{
  "horizontal_flip": true,
  "encoder_arch": "convnext_v2",
  "encoder_isotropic": false,
  "encoder_inner_norm": false,
  "fusion_encoder_moe": "expert_choice",
  "batch_size": 128,
  "final_lr_fraction": 0
}
Rows from block 3 of the fusion encoder of a small model that answers yes/no questions on an image's attributes, named by matrix and row number. Rows with one number within an expert belong to one neuron, the router's apart. Each number is 128 + 32 x the weight over its row's rms, rounded and kept within 0 to 255. All counts start at 0. After the name is the row's rms in percent of the matrix's.
Before each expert's rows are labels from the 100 texts, of 14976, where the router gives the expert most weight on average: "tokens" is the input token at the peak. Only what is clearly more common there than usual is listed. The data: regions of photos with short descriptions (Visual Genome). In brackets: how many of the 100.
# router: router (fusion_encoder.blocks.3.mlp.router.weight, 4x192), inputs 0-95
# up: expert up (fusion_encoder.blocks.3.mlp.up, 4x48x192), inputs 0-95
# down: expert down (fusion_encoder.blocks.3.mlp.down, 4x192x48, transposed), outputs 0-95

# expert 0
tokens: "white" (25)
router.0 082 [105  71 102 173 191 118 151 106  42 155 143  89 119  87 119 135 164  84  80 154 135 164 163 170 159 174 127 154 122 129  78 149 162  99 159 134 113 134 118 131 152  92  74 111 131 120 141 158 123 106 110 123 199 117 159 128 117 141 177 118 151  75  92 201 147 157  71 102 162 203 182 150 143 164  68 127 135 100  95 134 158 101 117 148 111 105 110 148 105 137 181 134 101 160 134 138]
up.4 146 [164 115 132 169 154  57 169  83  97 179  83 120 152 148 155 154 180  90 118 165  99 113 147  90 150 128 134 162  66 123  87 127 128 123 138 143 134 120 155  89 127 118 132  96 105 108 148 144 171 184 160 111 150 127 153 120 159 125 169 114 142  99  70 119 156 125  83 105 138 154 113 112  94 137 117 139  77 124 113 145 134  78  81 179  78 126  90 129 104 140 170 139 118 144 148  98]
down.4 100 [170 161 159 124 136 165 127 145  91 131 173 130  99 101 171 145 133 109 148 115  91 137 101 106 138 149 162 104 155  99 103  85  71 176  88 124 135 149 144 151 112 155 146  81  90  87 152 154  97 114 174  58  57 145  86 135 192 102  80 114 113 105 110 100 144 141  99 163 142 157  95  98  79  95 108 193 109 119  95 158 101 166  75 146 166 124 171 150 190  59 156 160 110 115 155 133]
up.5 076 [109 202 157 134 150  99  84 116 127 113 124 130 113 102 136 131 105 169  87 189 118 119  82 151 124 118 137 124 153  66 138 120 118  83 141 116 108  49 126 159 170 148  94  84 104 102 144 146  91 153 173  96 144 111  66  79 161 195 135 174 150 123  85 181  86 148  94  99 198 136 152  94 121 134 177 154  94  92 142 148 104  40 136 124 134 164  85 190 141 109 121 147 172 129 169 158]
down.5 111 [141 103 132 151 126 112 138  99 115 126 126 164 157 156 124 124 156 117 189 169 135 127 120  34 173  89 119 143 114 199 116 145 144 119 153 110 158 207 164  99 154 138 124 126 126 158 244  94 157 165 139 109  80 134 127 164 152 150 152  83 113 129  94 118 190 101 121 108 122 137  41  95 108 113 122 122  69 122 109  95  72 114 124 131 123  71  88 143 123 150 140 167 152 180 132 118]
up.6 122 [122 136 137 165 127  87 166 102 125 163  80 169 173 194 131  76 159 122 204 134 126  93 139  73 172 106 192 165 111 150 127 191  65 151 131 129 132 118 174  91 172 123 203 100 129  67 190 168 180 109 146  75  91 152 115 139 143 158 120 112  94 119  79 104 152 141  98 110  94 129  52  89 121 104 144 165  49 158 133 188 106  97 112 149 138 110  81  89 105 133 135 179  86 101 175  85]
down.6 061 [ 71 137 138 166 122 134 138 127 124 145 120 150 173 138  99  61 160 103 177 123 173 104 105 118 102 115  95 195  95 142 137 180 206 108 113 187 132 171 114 106 133 139 152 138 182 169 166 103 140 163  68 176 116  95 139 125  83 108 120  76 128 131  91  97 151 141 107  68 135 154 112 127 203  96 170  72  90 196 162  72 109  73 183 155 100 110  85 104 115 175 138  96 134 106 112  96]
up.7 082 [ 74 144 115 151 151 114 130 125  93 186  50 120 157 189 139 188 131  88 142 147 145  95 161 134 186 148 159 137 132 154  83 142 106 102 101  92 127 135 140 108 174 119 152  98 138 103 146 153 140 124 131 100 156 109 125 120 130 136 118 139 113 103  98 117 123 129  90 125 128 158 119  87 127 172 104 160  98 185 140 150 149  58 138 140 117  89 110 104 109 158 158 150 112 153 191 126]
down.7 107 [123 118 123 157 127 116 133 102 126 124 137 161 143 144 141 117 143 111 188 160 123 118 116  34 183 114  91 142 121 213 135 142 143 122 153 138 152 208 172  80 161 154 117 114 123 181 245  64 155 158 134 127  85 146 125 173 138 140 131  60  88 116 100 135 165 101 128 128 143 138  41  93 118 115 131 115  59 130 108  85  50 112 122 121 142  64 111 144 114 135 130 169 161 165 142 109]
up.8 077 [132 154  69 164 176 147 149  98 111 144  68 126 151 132 134  98 151 139  97 144 149 132 161 142 191 121 168 175 117  94 122 124 127  97  84 143 116  92 119 104 178 135  79 134 140  90 137 144 125 130 150  99 112 128 116 157 147 109 125 193 163 113 141 125 113  88 110  78 128 114 143  93 120 119 152 166 121 134  51 154 139  99 131 120 104 209  84 128 145 116 133 164 164 143  77  86]
down.8 100 [133 103 135 141 122 130 136  69 116 128 120 160 149 157 130 133 161 129 191 161 127 139 123  50 199 112  84 123 124 192 114 128 160 120 149 107 161 197 167  77 163 153 112 136 135 169 212  87 165 130 137 129  84 114 139 164 132 148 160  63 103 128 117 141 203 118 124  85 136 133  46  87 115 119 135 122  77 130 117  85  61 148 142 104 131  82 105 171 123 154 113 148 145 179 114 144]
up.9 086 [124 174 132 143 146  89 122  72 121 156  75 136 121 183 143 114 129 143  88 184  95  94 126 143 159 147 158 181 127  91 118 109 100  84 110 152 103  67 108 105 153 132  83 107 126 101 144 127 129 101 132  99 120 113  94  67 161 182 135 163 183  84 120 138  85 107  83 110 152 127 156 122 116 141 135 139 126 155 124 157 132  65 117 190  76 128  80 164 135 138 137 155 149 144 114 163]
down.9 101 [123  94 126 140 139 107 124 123 117 113 145 158 144 135 133 117 139 127 198 183 140 144 105  31 168  88 112 121 136 205 124 142 146 110 123 126 155 198 154 100 158 145 130 120 126 188 219  78 138 164 117 137  65 147 133 152 149 160 123  59 100 131 111 140 176 102 109 123  98 136  48 104 123 133 115 108  52 112 112  99  62 132 126 143 137  80 118 156 111 123 116 160 137 173 132 133]
up.10 089 [101 154  82 144 174 141 131 145 102 198  59 104 167 180 132 181 165 100 177 159 141  89 149 142 174 154 160 120 130 184 117 166 111 140 105 108 141 170 125 103 113 142 163 101  96  96 149 158 152 123 120 112 122 112 128 150 105 109  88  97 115 103  93 103 176 113 124 119 129 137 110  87 153 115 103 147 107 182 115 145 128 131 128 141 137  92  89  77 131 150 146 152  82 153 207  96]
down.10 109 [122 132 136 154 155  96 123 100 127 137 120 167 166 153 121 138 142 125 194 163 121 132 116  47 183 107 107 118 123 190 128 148 143 105 149 112 143 200 175  78 181 156 134 122 117 162 232  89 146 156 128 129  71 128 129 161 140 156 149  85  88 135 100 134 180 113 126 107 122 120  36 125 103 115 106 124  58 118 103  98  72 125 140 126 136  63 122 153 110 129 121 163 155 165 131 126]
up.11 112 [143 136 150 162 130  81 185  73 122 174  91 135 118 102 119 148 166 100 101 150 118 120 114 118 109 147 129 165  63  91  95 100 138  93 143 165 143  82 147  70  82 121 105 110 134 103 164 154 156 176 140 110 133 116 136 117 141 130 166 152 159 105  70 121 161 136  98  90 150 135 126 104 138 107 158 153 112  87 100 155 113  82 100 159  74 119  83 160 128 151 167 148 137 135  99 105]
down.11 075 [167 184 112 135 150 175 103 145  94 122 173 103 108 112 161 114 129 131 155 122 109 145 125  89  92 136 133 100 169 145 128 101  99 143 100 108 142 139 127 139 132 137 152 114 105 110 143 146  87 115 154  70  62 130 101 161 140  81  89 127  84 112 153  97 130 168 130 174 132 117 133  90  93 110  94 180 105 120  94 118 112 182 115 158 173 106 202 178 163  66 142 143  96 110 154 150]
up.12 130 [156 149 148 169 152  73 182  86 128 178  70 124 123 148 154 138 175  99 111 157 114 118 127 108 135 127 131 170  62  99  97  98 120 120 117 154 129  93 133  90 104 125 124  98 105 113 140 135 165 188 146 114 165 118 158 119 162 139 167 155 156 100  77 122 142 143  91 101 147 152 132 111 124 124 134 141  82 123 113 145 132  88 100 162  64 144  94 129 132 133 181 142 125 102 129 121]
down.12 094 [182 163 139 103 150 163 120 131  85 111 165 124 112 105 176 148 138 128 163 110  95 150 105 102  99 110 154  93 167 132 107 100  52 160 105 124 136 155 107 140 110 157 166  99 100  90 160 166  87 130 155  71  72 155 108 125 152 111  77 121 102 111 131  94 150 145 123 166 140 135  75  93  77 104 111 170 111 124  97 154 110 173 100 149 181 118 180 173 182  67 128 174 115 110 132 159]
up.13 086 [117 143  92 139 135 110 177  60 129 196 108 151 110 109  88 169 172  93 168 114 159 141 118  94 128  95 171 143 116  96  97 121 115 133 101 158 143 149 157  96 116 123 128 122 153  73 180 149 145 199 124  76 130 150 127 156  97  97 171 137 138  83  71 107 173  97  88 114 123 143  92  95 131 101 132 167  49  99  73 190 101 116 122 127 104 129 119 160 124 138 141 181 139 141 125 115]
down.13 081 [136 153 156 132 163 140 141 110 112 129 113 141 177 147 142 154 174 115 207 170 110 124 103  75 148  84  80 114  94 201 111 170 145 146 121 150 153 185 155  83 139 164 135 116 130 139 207  84 152 152 134 139  57 115 134 144 152 126 124  79  99 121  84 105 173 124 135 131 160 145  60  87  99 107 117 106  70 148 129 104  59 151 109 123 184 102 141 166 142 107 138 139 150 137 169 144]
up.14 082 [110 156  93 146 182 115 141 140 104 197  73  84 183 179 144 179 160  69 157 156 132  96 151 132 175 143 155 131 147 160 100 164 113 141 117 145 132 157 132  94 149 150 145 102  97  96 173 177 154 103 122  91 126  88 131 146 126 143 102 113 102 110  87 103 146 125 105 104 162 154 105 105 149 101 108 159  89 169 146 151 114 112 130 151 119  91 110  96 125 128 138 153  89 166 179  97]
down.14 117 [130 117 127 142 126 115 143  92 110 121 127 155 156 149 138 118 122 110 192 143 141 125  93  40 178  99 111 131 118 208 114 126 127 114 147 107 146 202 184  82 178 172 119 132 130 172 231  99 143 163 134 106  72 152 124 147 133 146 138  67  82 116 117 137 194 102 111 120 133 137  34  76 115 110 105 108  57 120 107  99  67 134 139 130 135  90 116 151 123 143 121 162 143 182 130 120]

# expert 1
tokens: "wearing" (11); "sky" (11); "shirt" (7)
router.1 110 [ 84 122 131 123  91  95 114  72 171 130  81 142 150 125  90 119 104 174 122 161 172 118 132 119 150 121 125 193  81 144 156 137 138 116 116 137 146 135 152  91 129 115 115 174 166 124 132 105 183 134 103 125 169  98 178 165  99 135 183 122 105 181 161 138 154 109 150  52 116  80 126 138 173 145 158 123 132 147 172 122 139  70 176 122  78 108 103 108 104 195  98 132 149 114 139 116]
up.4 092 [125  62 127 185 142 121 182 163  79 165 134 163 106 104 156 121 181  62 106 115 113 165 154 133 115 120 174 109 111 100  78  72 100 134 182 125 126 144 102 147 102 119 127  80  88  64 186  74  95 137 152  82 138 177 110 111 149 141 142 142 165  84  79  95  73 154  78 147  51 181 136 106 132 122  83 175  94 136 153 184 113 172  84 141 150 104 135 172 117 132 194 171 144 128 140 165]
down.4 063 [153 129  98 127 118 141 121  91 101 118  99 111  86 126 151 163 123 159 118 146 112  62  98 103 132 100 132 122 162 102  95 163 169 127 112 143 185 162 100 174 109 111  80 115 132  97 160 100 157 100 138 114 112 171  23 155  93 146 108 136 125 102 131 141 132 104 130 189  96 138 108 110 117 128 137 172 111 168  78 143 105 142 134 166 201 111 156  68 178 133 126 156 105 104  71 146]
up.5 080 [117  85 120 140 129 170 148 135  67 126 175 173 149 139 118 125 131  68 159  98 120 140 113 143 139 133 177  66 137 135 125  90  86 129 145 103 116 149 130 170 164 149  79 107 121  62 184 120  76 120 115  73  96 150 117  83 104 133 115 128 184 122 123  91 130 153  77 176 124 159 135 106 149 116 101 190 108 103  68 190 142 149 111 161 146 133 161 219 114 110 130 188 159 150  99 137]
down.5 088 [141  53  58 155 144 100 161 104 113 143 106 139 102 137 134 122 143  94  83 202  95  92 146 141 160 137 105 160 111 131 108  82 146 118 123  98 129  79 137 145 150 105 105 110 112 119 127 133 101 125 134 124 123 116 144 121 161 168 125 124 101  96  79 154  41 139 120 151 119 165 137 139  81 173 124 134 134 131 187  73 148 131  87 170 120  73 156 166  90 167 157 124 102 114 120 139]
up.6 103 [133  99 138 148 162 177 195 195  89 141 126 135 146 138 144 104 171  84 124  92 106 142 142 159 136 148 150 111 112 133  83  68 114 188 115 131 147 154  50 173 138 144 141  75 108  91 161 104  96  95 142  98 124 166 146 103 141 111 143  90 160  91 100  63 113 171  93 144  37 168 160 105 141 119  86 152 145 153 131 159 155 205  90 139 122 155 164 114  96 114 183 161 153 154 115 145]
down.6 078 [ 99 106  75 139 142  87 133  73 131 139 102 166  85 125 118 141  91 134  93 220 117  41 153 128 150 115 178 128  88 135 132 111 115 134 176 115 129 106 127 139 135  98 147 106 116  74 169  96 122  94 127  84 162 124 120 124 127 203 198 123 169 126 164 163  94 118 132  86 115 121 135 160 117 174 101 182 178 197 150 172 160 112 122 146 147 113 102  89 117 197 145 177 135 131 168 179]
up.7 079 [117  98 148 152 140 115 132 129  98 141 109 151 138 115 129  80 137 121 104 148 128 110 184 148 142 118 211 145 117 137 113 138  47 103 156 158  49 177  77 107 196  81 117 107 102  55 207  88 122 100 158  53 140 161 120 126 149 183 129  94 122 108 120 125  81 149  84 115  91 151 129 121 120 139 137 201 127 130 169 195 122 100 112 147 145 126  78 172  72 122 142 193 162 118 148 128]
down.7 090 [113 137  93 114  98  75 112 119 124  99 120 175 123  86 103 120  95 137  65 163 155 119 163 170 101 113 185 149 116 134 140 138 149 118 218 117  47 119 118 128 112 103 117 158 146 114 164 181 100 119 112 102 169 131 128  93  99 162 129 145 122 146 160 159  88 113 121 120 146 108 190 164 137 140 155 126 177 146 177 134 189  66 142 108 114  90 135 156  80 162 108 133 148 118 144 120]
up.8 079 [153  70 119 177 117 149 168 150  90 148 144 125 191 109 127  89 132  77 157 152 117 163 143 118 156 140 192 126 103 181  97 107  60  92 141 141 111 171  88 115 181 155  90 111 117  72 188  91  83 124 146  61  69 176 128 116 148 135 122 101 140 107 126 107 148 150  56 164 108 152 138 115 135 128 110 198 128 150 113 193 140 124  67 140 130 100 103 178  49 126 144 198 167 150 122 114]
down.8 094 [128  74  50 126 109  69 110 137 139 124 124 121  96 149 131 123 126 130  67 167 118 165 140 173 152 101 174 133 126 141 150  51 151 100 177  86 109 118  65 116 145  59  48 122 153  92 138 126 116  94 116  84 132 107 132 106 108 155 143  91 140 128 152 146  66 105 111 111 130 134 163 179 119 158  92 162 182 100 120 117 181 108 117  95 130  83 161 168 109 162 136 141 136 132 119 116]
up.9 110 [121  90 144 165 152 170 173 195  89 129 123 154 141 155 153 111 167  82 127 108 105 125 163 165 142 154 155 114 105 150  72  70 110 188 114 139 132 161  41 179 154 115 144  81 108 104 152 113  84  89 143 104 130 167 129 102 137 111 150  95 162  99 111  69 102 152  99 150  31 161 171 126 138 133  76 161 151 174 155 166 157 183  86 142 133 136 154 120  98 121 192 159 152 172 104 147]
down.9 075 [127 136 100 174 101 129 132  92 133 131 109 107  81 142 109 165 111 140 102 169 122  57 145 162 147 160 217 137  88 138 135 124 140 119 162 130 111  69 116 135 148 107  78 142 109  50 163 115 178 110 123  57 176 138  89 123 123 186 163 127 159 141 144 150  99 130 153 156 127 107 158 155 117 195 103 202 187 147 159 191 194 173 113 119 145 137 133 124 106 190 157 135 134 118 111 188]
up.10 121 [153 105 189 109 182 206 177 176 145 133 140 112 130  90 146  78 180 119 177  66 118 140 115 114 120 166 125 109 119 104 110 163 118 144 141 195 143 139 134 148 116 161 167  84 111 117 136 132 125  97 154 131  85 131 146 132 150  90 103 168 173  92 103  61 140 175 121 149 134 131  92  80 110  66 139 139  83 171 146 136  84 137 110 192 116 150 149 138 161  70 159 141 132  71 102 150]
down.10 124 [165 145 115 143 162 141 184 111  81 150 148  79  97 142 178 144 152  89 129 113  79 138 131 102 131 128 103  78 142  74  80 136  97 105 112 126 177 132 148 150 127 152 133  86  90 145 115 169 137  98 168  87  87 109  89 110 184 110  98 160 156  72  50 144 137 100  75 166 141 169 113  93  99  99  93 189  92  69  97 114  91 122  79 156 145 140 120  95 158 120 178 160 110 130  95 128]
up.11 080 [111 136 151 134 155 117 140 116 126 119 160 156 102  85 125  93 140 127  97 138 127 136 182 145  89 117 196 121 124  82 104 107  82 127 148 168  62 154  65 184 149 126 119 106 106  56 216 115  93 139 147  51 133 166 106  75 146 160 122 156 145 117 118 134  68 160 108 147  95 172 134 100 124 110 131 200  88 131 144 198  82 127 139 147 148 121 113 159  99  61 154 203 128 140 165 152]
down.11 070 [114  95 119 113 138  37 166 137 116 156 116 125 101 112 132 196 126 109  89 181 121 127 190 111 169 120 155 135 131 164 125 117 181  94 188 148 116 102 105 154  80  70 151 133 113 194  95 128 116  75 143 110 171 123 147  72 129 177 128 121 120 112  90 166  80 152 151 106  99 113 165 158  98 167  96 160 152 127 187  87 205  94  99 104  85 130 143 123  95 177 141 123 158 126 135 157]
up.12 088 [124  92 171 123 151 144 171 146 102 151 151 153 125  76 148 143 164  98 137  98 112 160 122 123 118 158 165 128 106 104  76  58  88 160 154 155 181 164 125 155 119 158 120  73 108  80 163  95 114  68 143  71 120 143 146 127 135 141 141 144 162  69  73  98 114 191  85 131 108 184 139  79 125  70 121 175 114 149 100 178 110 162  91 129 108 169 151 153 128  98 176 181 168 127 128 143]
down.12 088 [107  94 108 176  85  83 132 140 131 153  83 129  81 139 124 156 110 133 102 183 131  90 169 168 136  50 211 180  93 135 126 101 171 123 182 109 138 133  97 121 134  93 107 137 123 113 137  98 140 119 155 100 184 166 110 103 117 158 147 124 134 124 122 136  79 103 131 107  85 113 168 153 120 173 112 174 143 183 224 146 159 127 135  66 140 124 138 176 117 170 145 130 179 121 177 167]
up.13 110 [123 109 155 165 181 182 176 175  32 142 142 110 130 144 134 144 164  61 137 110 131 154 150 133 153 165 145 131 108 131  72  61 118 177 130 120 145 152  76 182 139 147 134  90 118 107 155 102  75  87 127 107 149 137 144  87 113 117 164 108 127  88  74  99 111 165  73 138 109 207 150 104 146 135  67 155 138 147 103 147 146 173 109 133 120 167 178 133 126  99 161 151 136 165 126 132]
down.13 112 [148  67  84 170 119  79 146 113 105 144  91 139 119 138 160 129 143 127  77 189 104  79 194 168 168 115 156 137  85 149 103  90 139 107 155 113  89 146  95 131 157  68  98 117 104 102 112 118 143  86 143 116 155 145 134 105 153 165 177  82  94 136 129 152  91 115 135 104  88 132 159 154 129 175  83 149 163 158 190 131 180 106 111 118 117  68  92 112  98 178 143 131 152 139 147 155]
up.14 121 [145 117 181 108 180 198 161 172 142 140 131 101 116  95 152  82 169 128 167  75 109 155 103 106  98 160 130 118 117 106 114 161 110 155 119 188 137 116 139 151  83 171 170  90 104 120 133 138 105 104 166 119  82 125 137 121 155  85  93 178 165  97 119  60 122 187 125 147 125 127  86  68 116  68 152 142  66 168 148 138  81 135 104 187 123 141 161 142 162  78 158 132 112  59 112 155]
down.14 109 [178 151  90 139 175 147 174 108  92 154 131  77 122 146 175 151 180  97 123  96  73 137 107 118 141 138 123  87 160 106  81 156 109  92 117 129 146 102 142 162 115 127 128  89  59 157 126 175 120 113 170  85 108 118 102 135 181 109 125 177 134  81  64 142 140 129  90 163 152 171 126  75  80 120 109 167  94  73  75 115 116 123  72 155 147 153 134 105 162 148 166 165 121 116 104 125]

# expert 2
tokens: "blue" (10); "brown" (9)
router.2 091 [ 99 138  60 138 173 119 124  69  80 127 141 125 126 128 111 154 120 117 111 124 161 121 129 110 135  96 180 127 145  78 112 142  86 101 177  73 148 140 182 112 161 126  81 118 132  84 186 106 130 112 114  71 142 156  79 140  97 197 138 167 162 115 110 157 137  96  90 155 133 152 122 105 158 152  98 191 113  60  32 187 107 157 139 145 170 143 131 140 139 102 127 192 151 137 146 139]
up.4 101 [ 70 122 129 147 100 125  90 182 106 122 136 178 150 145 101 112 108 125 129 135 162 192 215 166 128 165 156 172 107 152 153 128 107 219 139 103 118 170  80 175 109 100 139 154 152  94 150 110 128 101 108  94 160 181 154 143 108 114 142 148  90 169 202 119  84 145 143 106  75 123 152 159 124 119 126 158 143 132 152 160 157 160 160  49 128 110 159 113  92 119 111 166 118 114 144 110]
down.4 100 [157 150 131 184 120 111 149 182 112 123 118 187 165 107 144  85 145 110 147 136 121  82 154 120 125 107 175 126 110 158 112 105 144 107 121 156  95 112  70 158 177 143 131  98 115 189 144 120 125 121 142 167 108 198 122  78 187 159 110  75 165  91 117 142  42 153 122 160  80 152 128 128 124 114 138 121  70 176 231  91 101 132 108 152 124 135 125 158  97 129 144 114  98 106 170 151]
up.5 083 [ 70 167  81 113 121 113  85 150 110 141 132 177 145  82 110 105  79 145 108 152 168 171 189 175 103 169 174 204 152 112 160 179  82 175 157 118 102 163  97 156 123  89 129 156 161  88 165 117 132 102 119  92 156 179 140 137  79 164 111 128  96 148 185 130  65 160 134 154  97 142 173 113 137 111 125 187 102 103 126 180 160 126 176 103 117 116 171 127  99  92  97 167 119 109 161 104]
down.5 084 [162 185 149 183 141 138 169 192 111 141 106 152 151 137 157 143 162  79 122 128 121  53 142  90 140 155 174 143 105 122 102 141 145 142 126 167 114 110 112 155 111 152 168  91  94 155 148 129 128  95 138 134 119 180 141 102 158 127  87 152 143 102  91 124  88 159  94 127  82 134  69 119 102 127 124 124  33 190 192 111  88 127 118 157 140 134 113  89  68 103 159 126 126 111 170 147]
up.6 092 [ 80 110 105 126 130 124  88 114 112 110 184 156 146  94 112 115  88 115 111  92 159 188 200 139 128 145 185 152 142 125 148 165  79 158 147 123  98 168 114 159 109  69 110 143 141  82 157 141 133  85 131  85 168 181 113 121 114 139 113 109  69 156 182 134  84 153 141 126 103 112 170 130 134 124 139 164 141  92 128 172 131 157 176 102 166  93 161 157 125  99 133 167 115 127 182  61]
down.6 104 [149 136 138 166 147 124 154 174 118 163 112 160 158 124 155 122 167  98 155 160  85  59 156 109 118 132 158 119 101 127  88  96 153 169 147 164  64 117  99 148 143 131 179  92  86 177 152 147  99 135 175 165 119 198 129 108 168 149 121 127 162  69 107  95  81 170  90 129  91 163  92 128  95 133 129  90  79 179 194  84 107 126 105 194 110 116 126 131 114 116 170 109 143 102 188 155]
up.7 106 [ 71  82 121 143 114  66 108 116  82  99 193 193 142  92  82 111 106 123 127  97 181 153 158 124 150 116 163 158 172 119 143 137  76 104 146  97  81 182 131 152 153 115 106 141 166  86 171 174 133 113 108  88 124 172 100 125 101 150 142 137  66 155 154 156  95 141 132 121 101 138 149  94 143 127 154 174  93  89  77 178 119 133 142 117 173  55 121 158 117 119 114 182 141 135 145  60]
down.7 085 [167 141 173 139 116 122 165 163 112 163 144 137 106  98 177 115 142 104 119 177 115 110 167 122 135 128 156 139 128 126  77 137 153 123 143 161  50  98  69 163 108 104 183  88  60 189 114 137  91 125 136 221 122 127 133  73 170 119  94 167 163  85  87 146  86 160 114 151 106 133 104 158  57 114 116  70 131 142 161  89  98 169  94 153 116 110 112 140  74 122 158  76 114 101 111 178]
up.8 119 [ 63  99 113 146 110 107  94 128  84 121 182 169 148 115 109 121 100 118 131 105 172 183 211 146 140 139 155 160 142 148 139 163  79 118 124  96 105 167 127 159 135 112 106 131 141  95 157 122 134  92 110  90 117 173 140 142 122 141 116 118  59 151 158 156  89 131 132 123 112 138 137 133 123 130 129 160 112  88 133 156 136 155 175  75 160  91 160 152 106 119 102 164 124 157 160  65]
down.8 101 [151  95 146 173 143 174 141 200  84 149 136 131 144 144 166 112 179  75 165 152  78  92 143 102 135 165 141 116 106 160  99  94 151 169 123 158  78 127  91 142 161 134 167  85  89 158 132 152 116 147 176 189 119 176 157  99 157 112 109  93 182  81 100 126  99 174 107 161  88 180  86 123  84 133 128 103  92 158 182 107  97 126  86 158 148 131 136 110  89  94 160 104 141 112 130 129]
up.9 095 [ 79 108 138 144 123 125  91 144  98 107 164 170 128  68 106  91  72 116 118 108 170 187 224 161 134 155 176 138 136 151 140 154 105 162 125 120  90 178  96 158 114  96 129 156 146  97 160 160 123  81 135  91 146 182 147 115 102 158 109 102  82 161 178 132 101 155 146 130 101 142 159 147 131 155 151 166 153 113 136 175 106 159 147 106 155  98 167 138  82  87 107 156 119 129 168  99]
down.9 100 [136 140 176 189 144 118 144 148 116 126 134 164 153 124 153 144 143 119 158 150 105  55 167  61 135 112 136 147 119 158 107 131 159 169 145 170  40 103 118 136 156 131 176 109 112 209 148 166 141 141 154 187  94 184 160 100 156 141 112 116 140  99 108 118  91 196  99 134 107 164  86 139 132 123 130  70  93 166 195  39  89 100  97 187 124 104 131 152 100 109 147 109 142 141 170 135]
up.10 108 [ 98 147 103 118 125 106  88 101 125 101 160 162  91  70 102 143 101 131 116  97 166 145 142 111 100  90 192 116 178 111 146 123  80 131 158 108 149 156 154 172 118 124 132 144 160  76 174 137 110 119 120  80 112 164 118 127 111 177 107 152  46 163 142 146  95 121 155 145 131 121 131  97 148 119 137 196  96  89  77 188 108 157 154  77 159 115 150 165 128 102  85 188 150 154 180  97]
down.10 110 [196 100 122 153 134 140 155 132 135 119 157 138 130  88 186 147 147 102 127 131  54  93 104 101 110 142 120 126 164 134  61 128 152 135 143 142 136 116 126 127 135 162 184  78  39 188 122 138 121 118 214 173  99 129 140  94 202 118  87 142 139  83  57 119 126 144 111 180 141 151 112 121  62  84 162  66 103 158 133  65 107 129  54 146 127 130 143 107 145  88 166 108 139 134 130 125]
up.11 108 [ 80 153 116  76 143 112  75 150 176  96 171 137 105  75 125 110  69 149  69 117 143 147 143 165  82 113 182 141 158  60 161 103 106 113 170 141  89 116 125 190 131 116  99 136 126  84 161 149  83 113 132  99 157 148  98  83 121 199 115 153 147 138 116 163  49 194 132 121 129 148 183 102 152 114 172 159 111  90 120 161 107 147 177 125 144 133 102 202 152  92 121 153 148 126 164 115]
down.11 098 [140 146 161 169 146 163 158 165 106 156 123 130 130 122 152 122 161 102 136 146  70  76 153  64 103 154 156 117 108 137  96 131 159 158 134 165  96 102  87 143 139 143 175  82  98 183 149 173  87 123 193 138  90 206 123 134 161 138 126 112 161  77 101 104  98 213  86 143  91 156  84 132  70 125  96 119  72 176 185 104  78 160  91 180 142 125 129 147 109 108 175 135 118 109 146 166]
up.12 097 [ 79 111 129 146 116 124  94 174 111 124 131 164 107 110 106 125 104 106 125 107 160 159 231 159 125 160 154 183 120 116 170 110  87 195 148 111  98 161  75 158 109  97 149 155 159  91 165 122 122  77 114  97 150 171 153 126 110 146 137  94  88 160 199 114  84 153 131 114  88 128 161 145 135 130 123 172 143 108 151 158 141 186 166  77 116 119 163 156  97 102 117 163 136 142 166  90]
down.12 098 [170 158 147 166 145 137 178 138 101 154 120 142 118  98 162 110 155 100 154 128  89  88 164 113 104 144 184 140 118 114  87 155 138 115 158 153  78 114  66 140 150 119 175  72 116 136 133 164 117 104 146 129  95 190 129 126 163 152 106 118 147  77  86 113  58 171 118 131  85 159  98 158 119 137 129 116  99 154 169 105 130 129  96 186 137 114 146 137  98  84 149 133 157 114 198 168]
up.13 097 [ 58 124 109  84 149 119  69 120 124  71 211 176 119  78 117 109  77 166  87 150 161 164 152 144 101 121 183 166 140  88 151 152  83  87 197 115  73 143 119 171 134 128 132 136 128  77 165 153 102 120 119  80 158 140 104 113 101 187 142 187  97 116 160 201  79 148 136 117 124 170 162 116 160 124 185 168  98  85 120 163  93 129 171 103 167 101  85 185 140 121 125 167 138 125 160 111]
down.13 092 [156 113 162 164 158 131 164 180 115 154 138 141 121 130 147  90 174  80 159 152 130  87 152  93 117 163 160 110 135 167  81 128 151 158 143 184 101 111 106 150 129 131 157  81 108 218 124 149  92 125 157 187  94 187 135  94 175 132 124 116 165  88  81 117  88 188 105 131  58 149  89 109  65 114 109  84  86 179 179  85 102 126  80 180 122 113 110 129 104 102 158 120 150 132 144 184]
up.14 086 [ 65 152 128  88 118 102  79 174 148  87 156 167 123 110 102 118  67 155  76 125 140 155 162 149 102 127 201 144 132  52 162 123  77 166 131 158 121 120 119 143 115  89 119 161 144  83 170 179 132  68  92  91 184 189 105 132  93 184 134 150 113 133 173 148 119 175 143 108  79 112 167 113 183 149 145 161 126 143 135 188 173 161 158 122 105 109 134 172 111 132 122 159 106  88 143 124]
down.14 095 [160 177 141 160 155 131 154 187 118 164 121  96 143 118 170 152 164 106 123 165 127  50 174 117 125 142 191 129 100 161  97 125 106 143 160 198  74  83  79 113 145 104 168  97  82 144 111 167 142 107 168 135 101 190 136 112 131 158 109 114 149 103 107 116  68 176  93 156  57 176 102 115 106 116 113 119 111 142 202 102 101 131 107 159 124 143 114 170  80 105 179 132 126 103 175 165]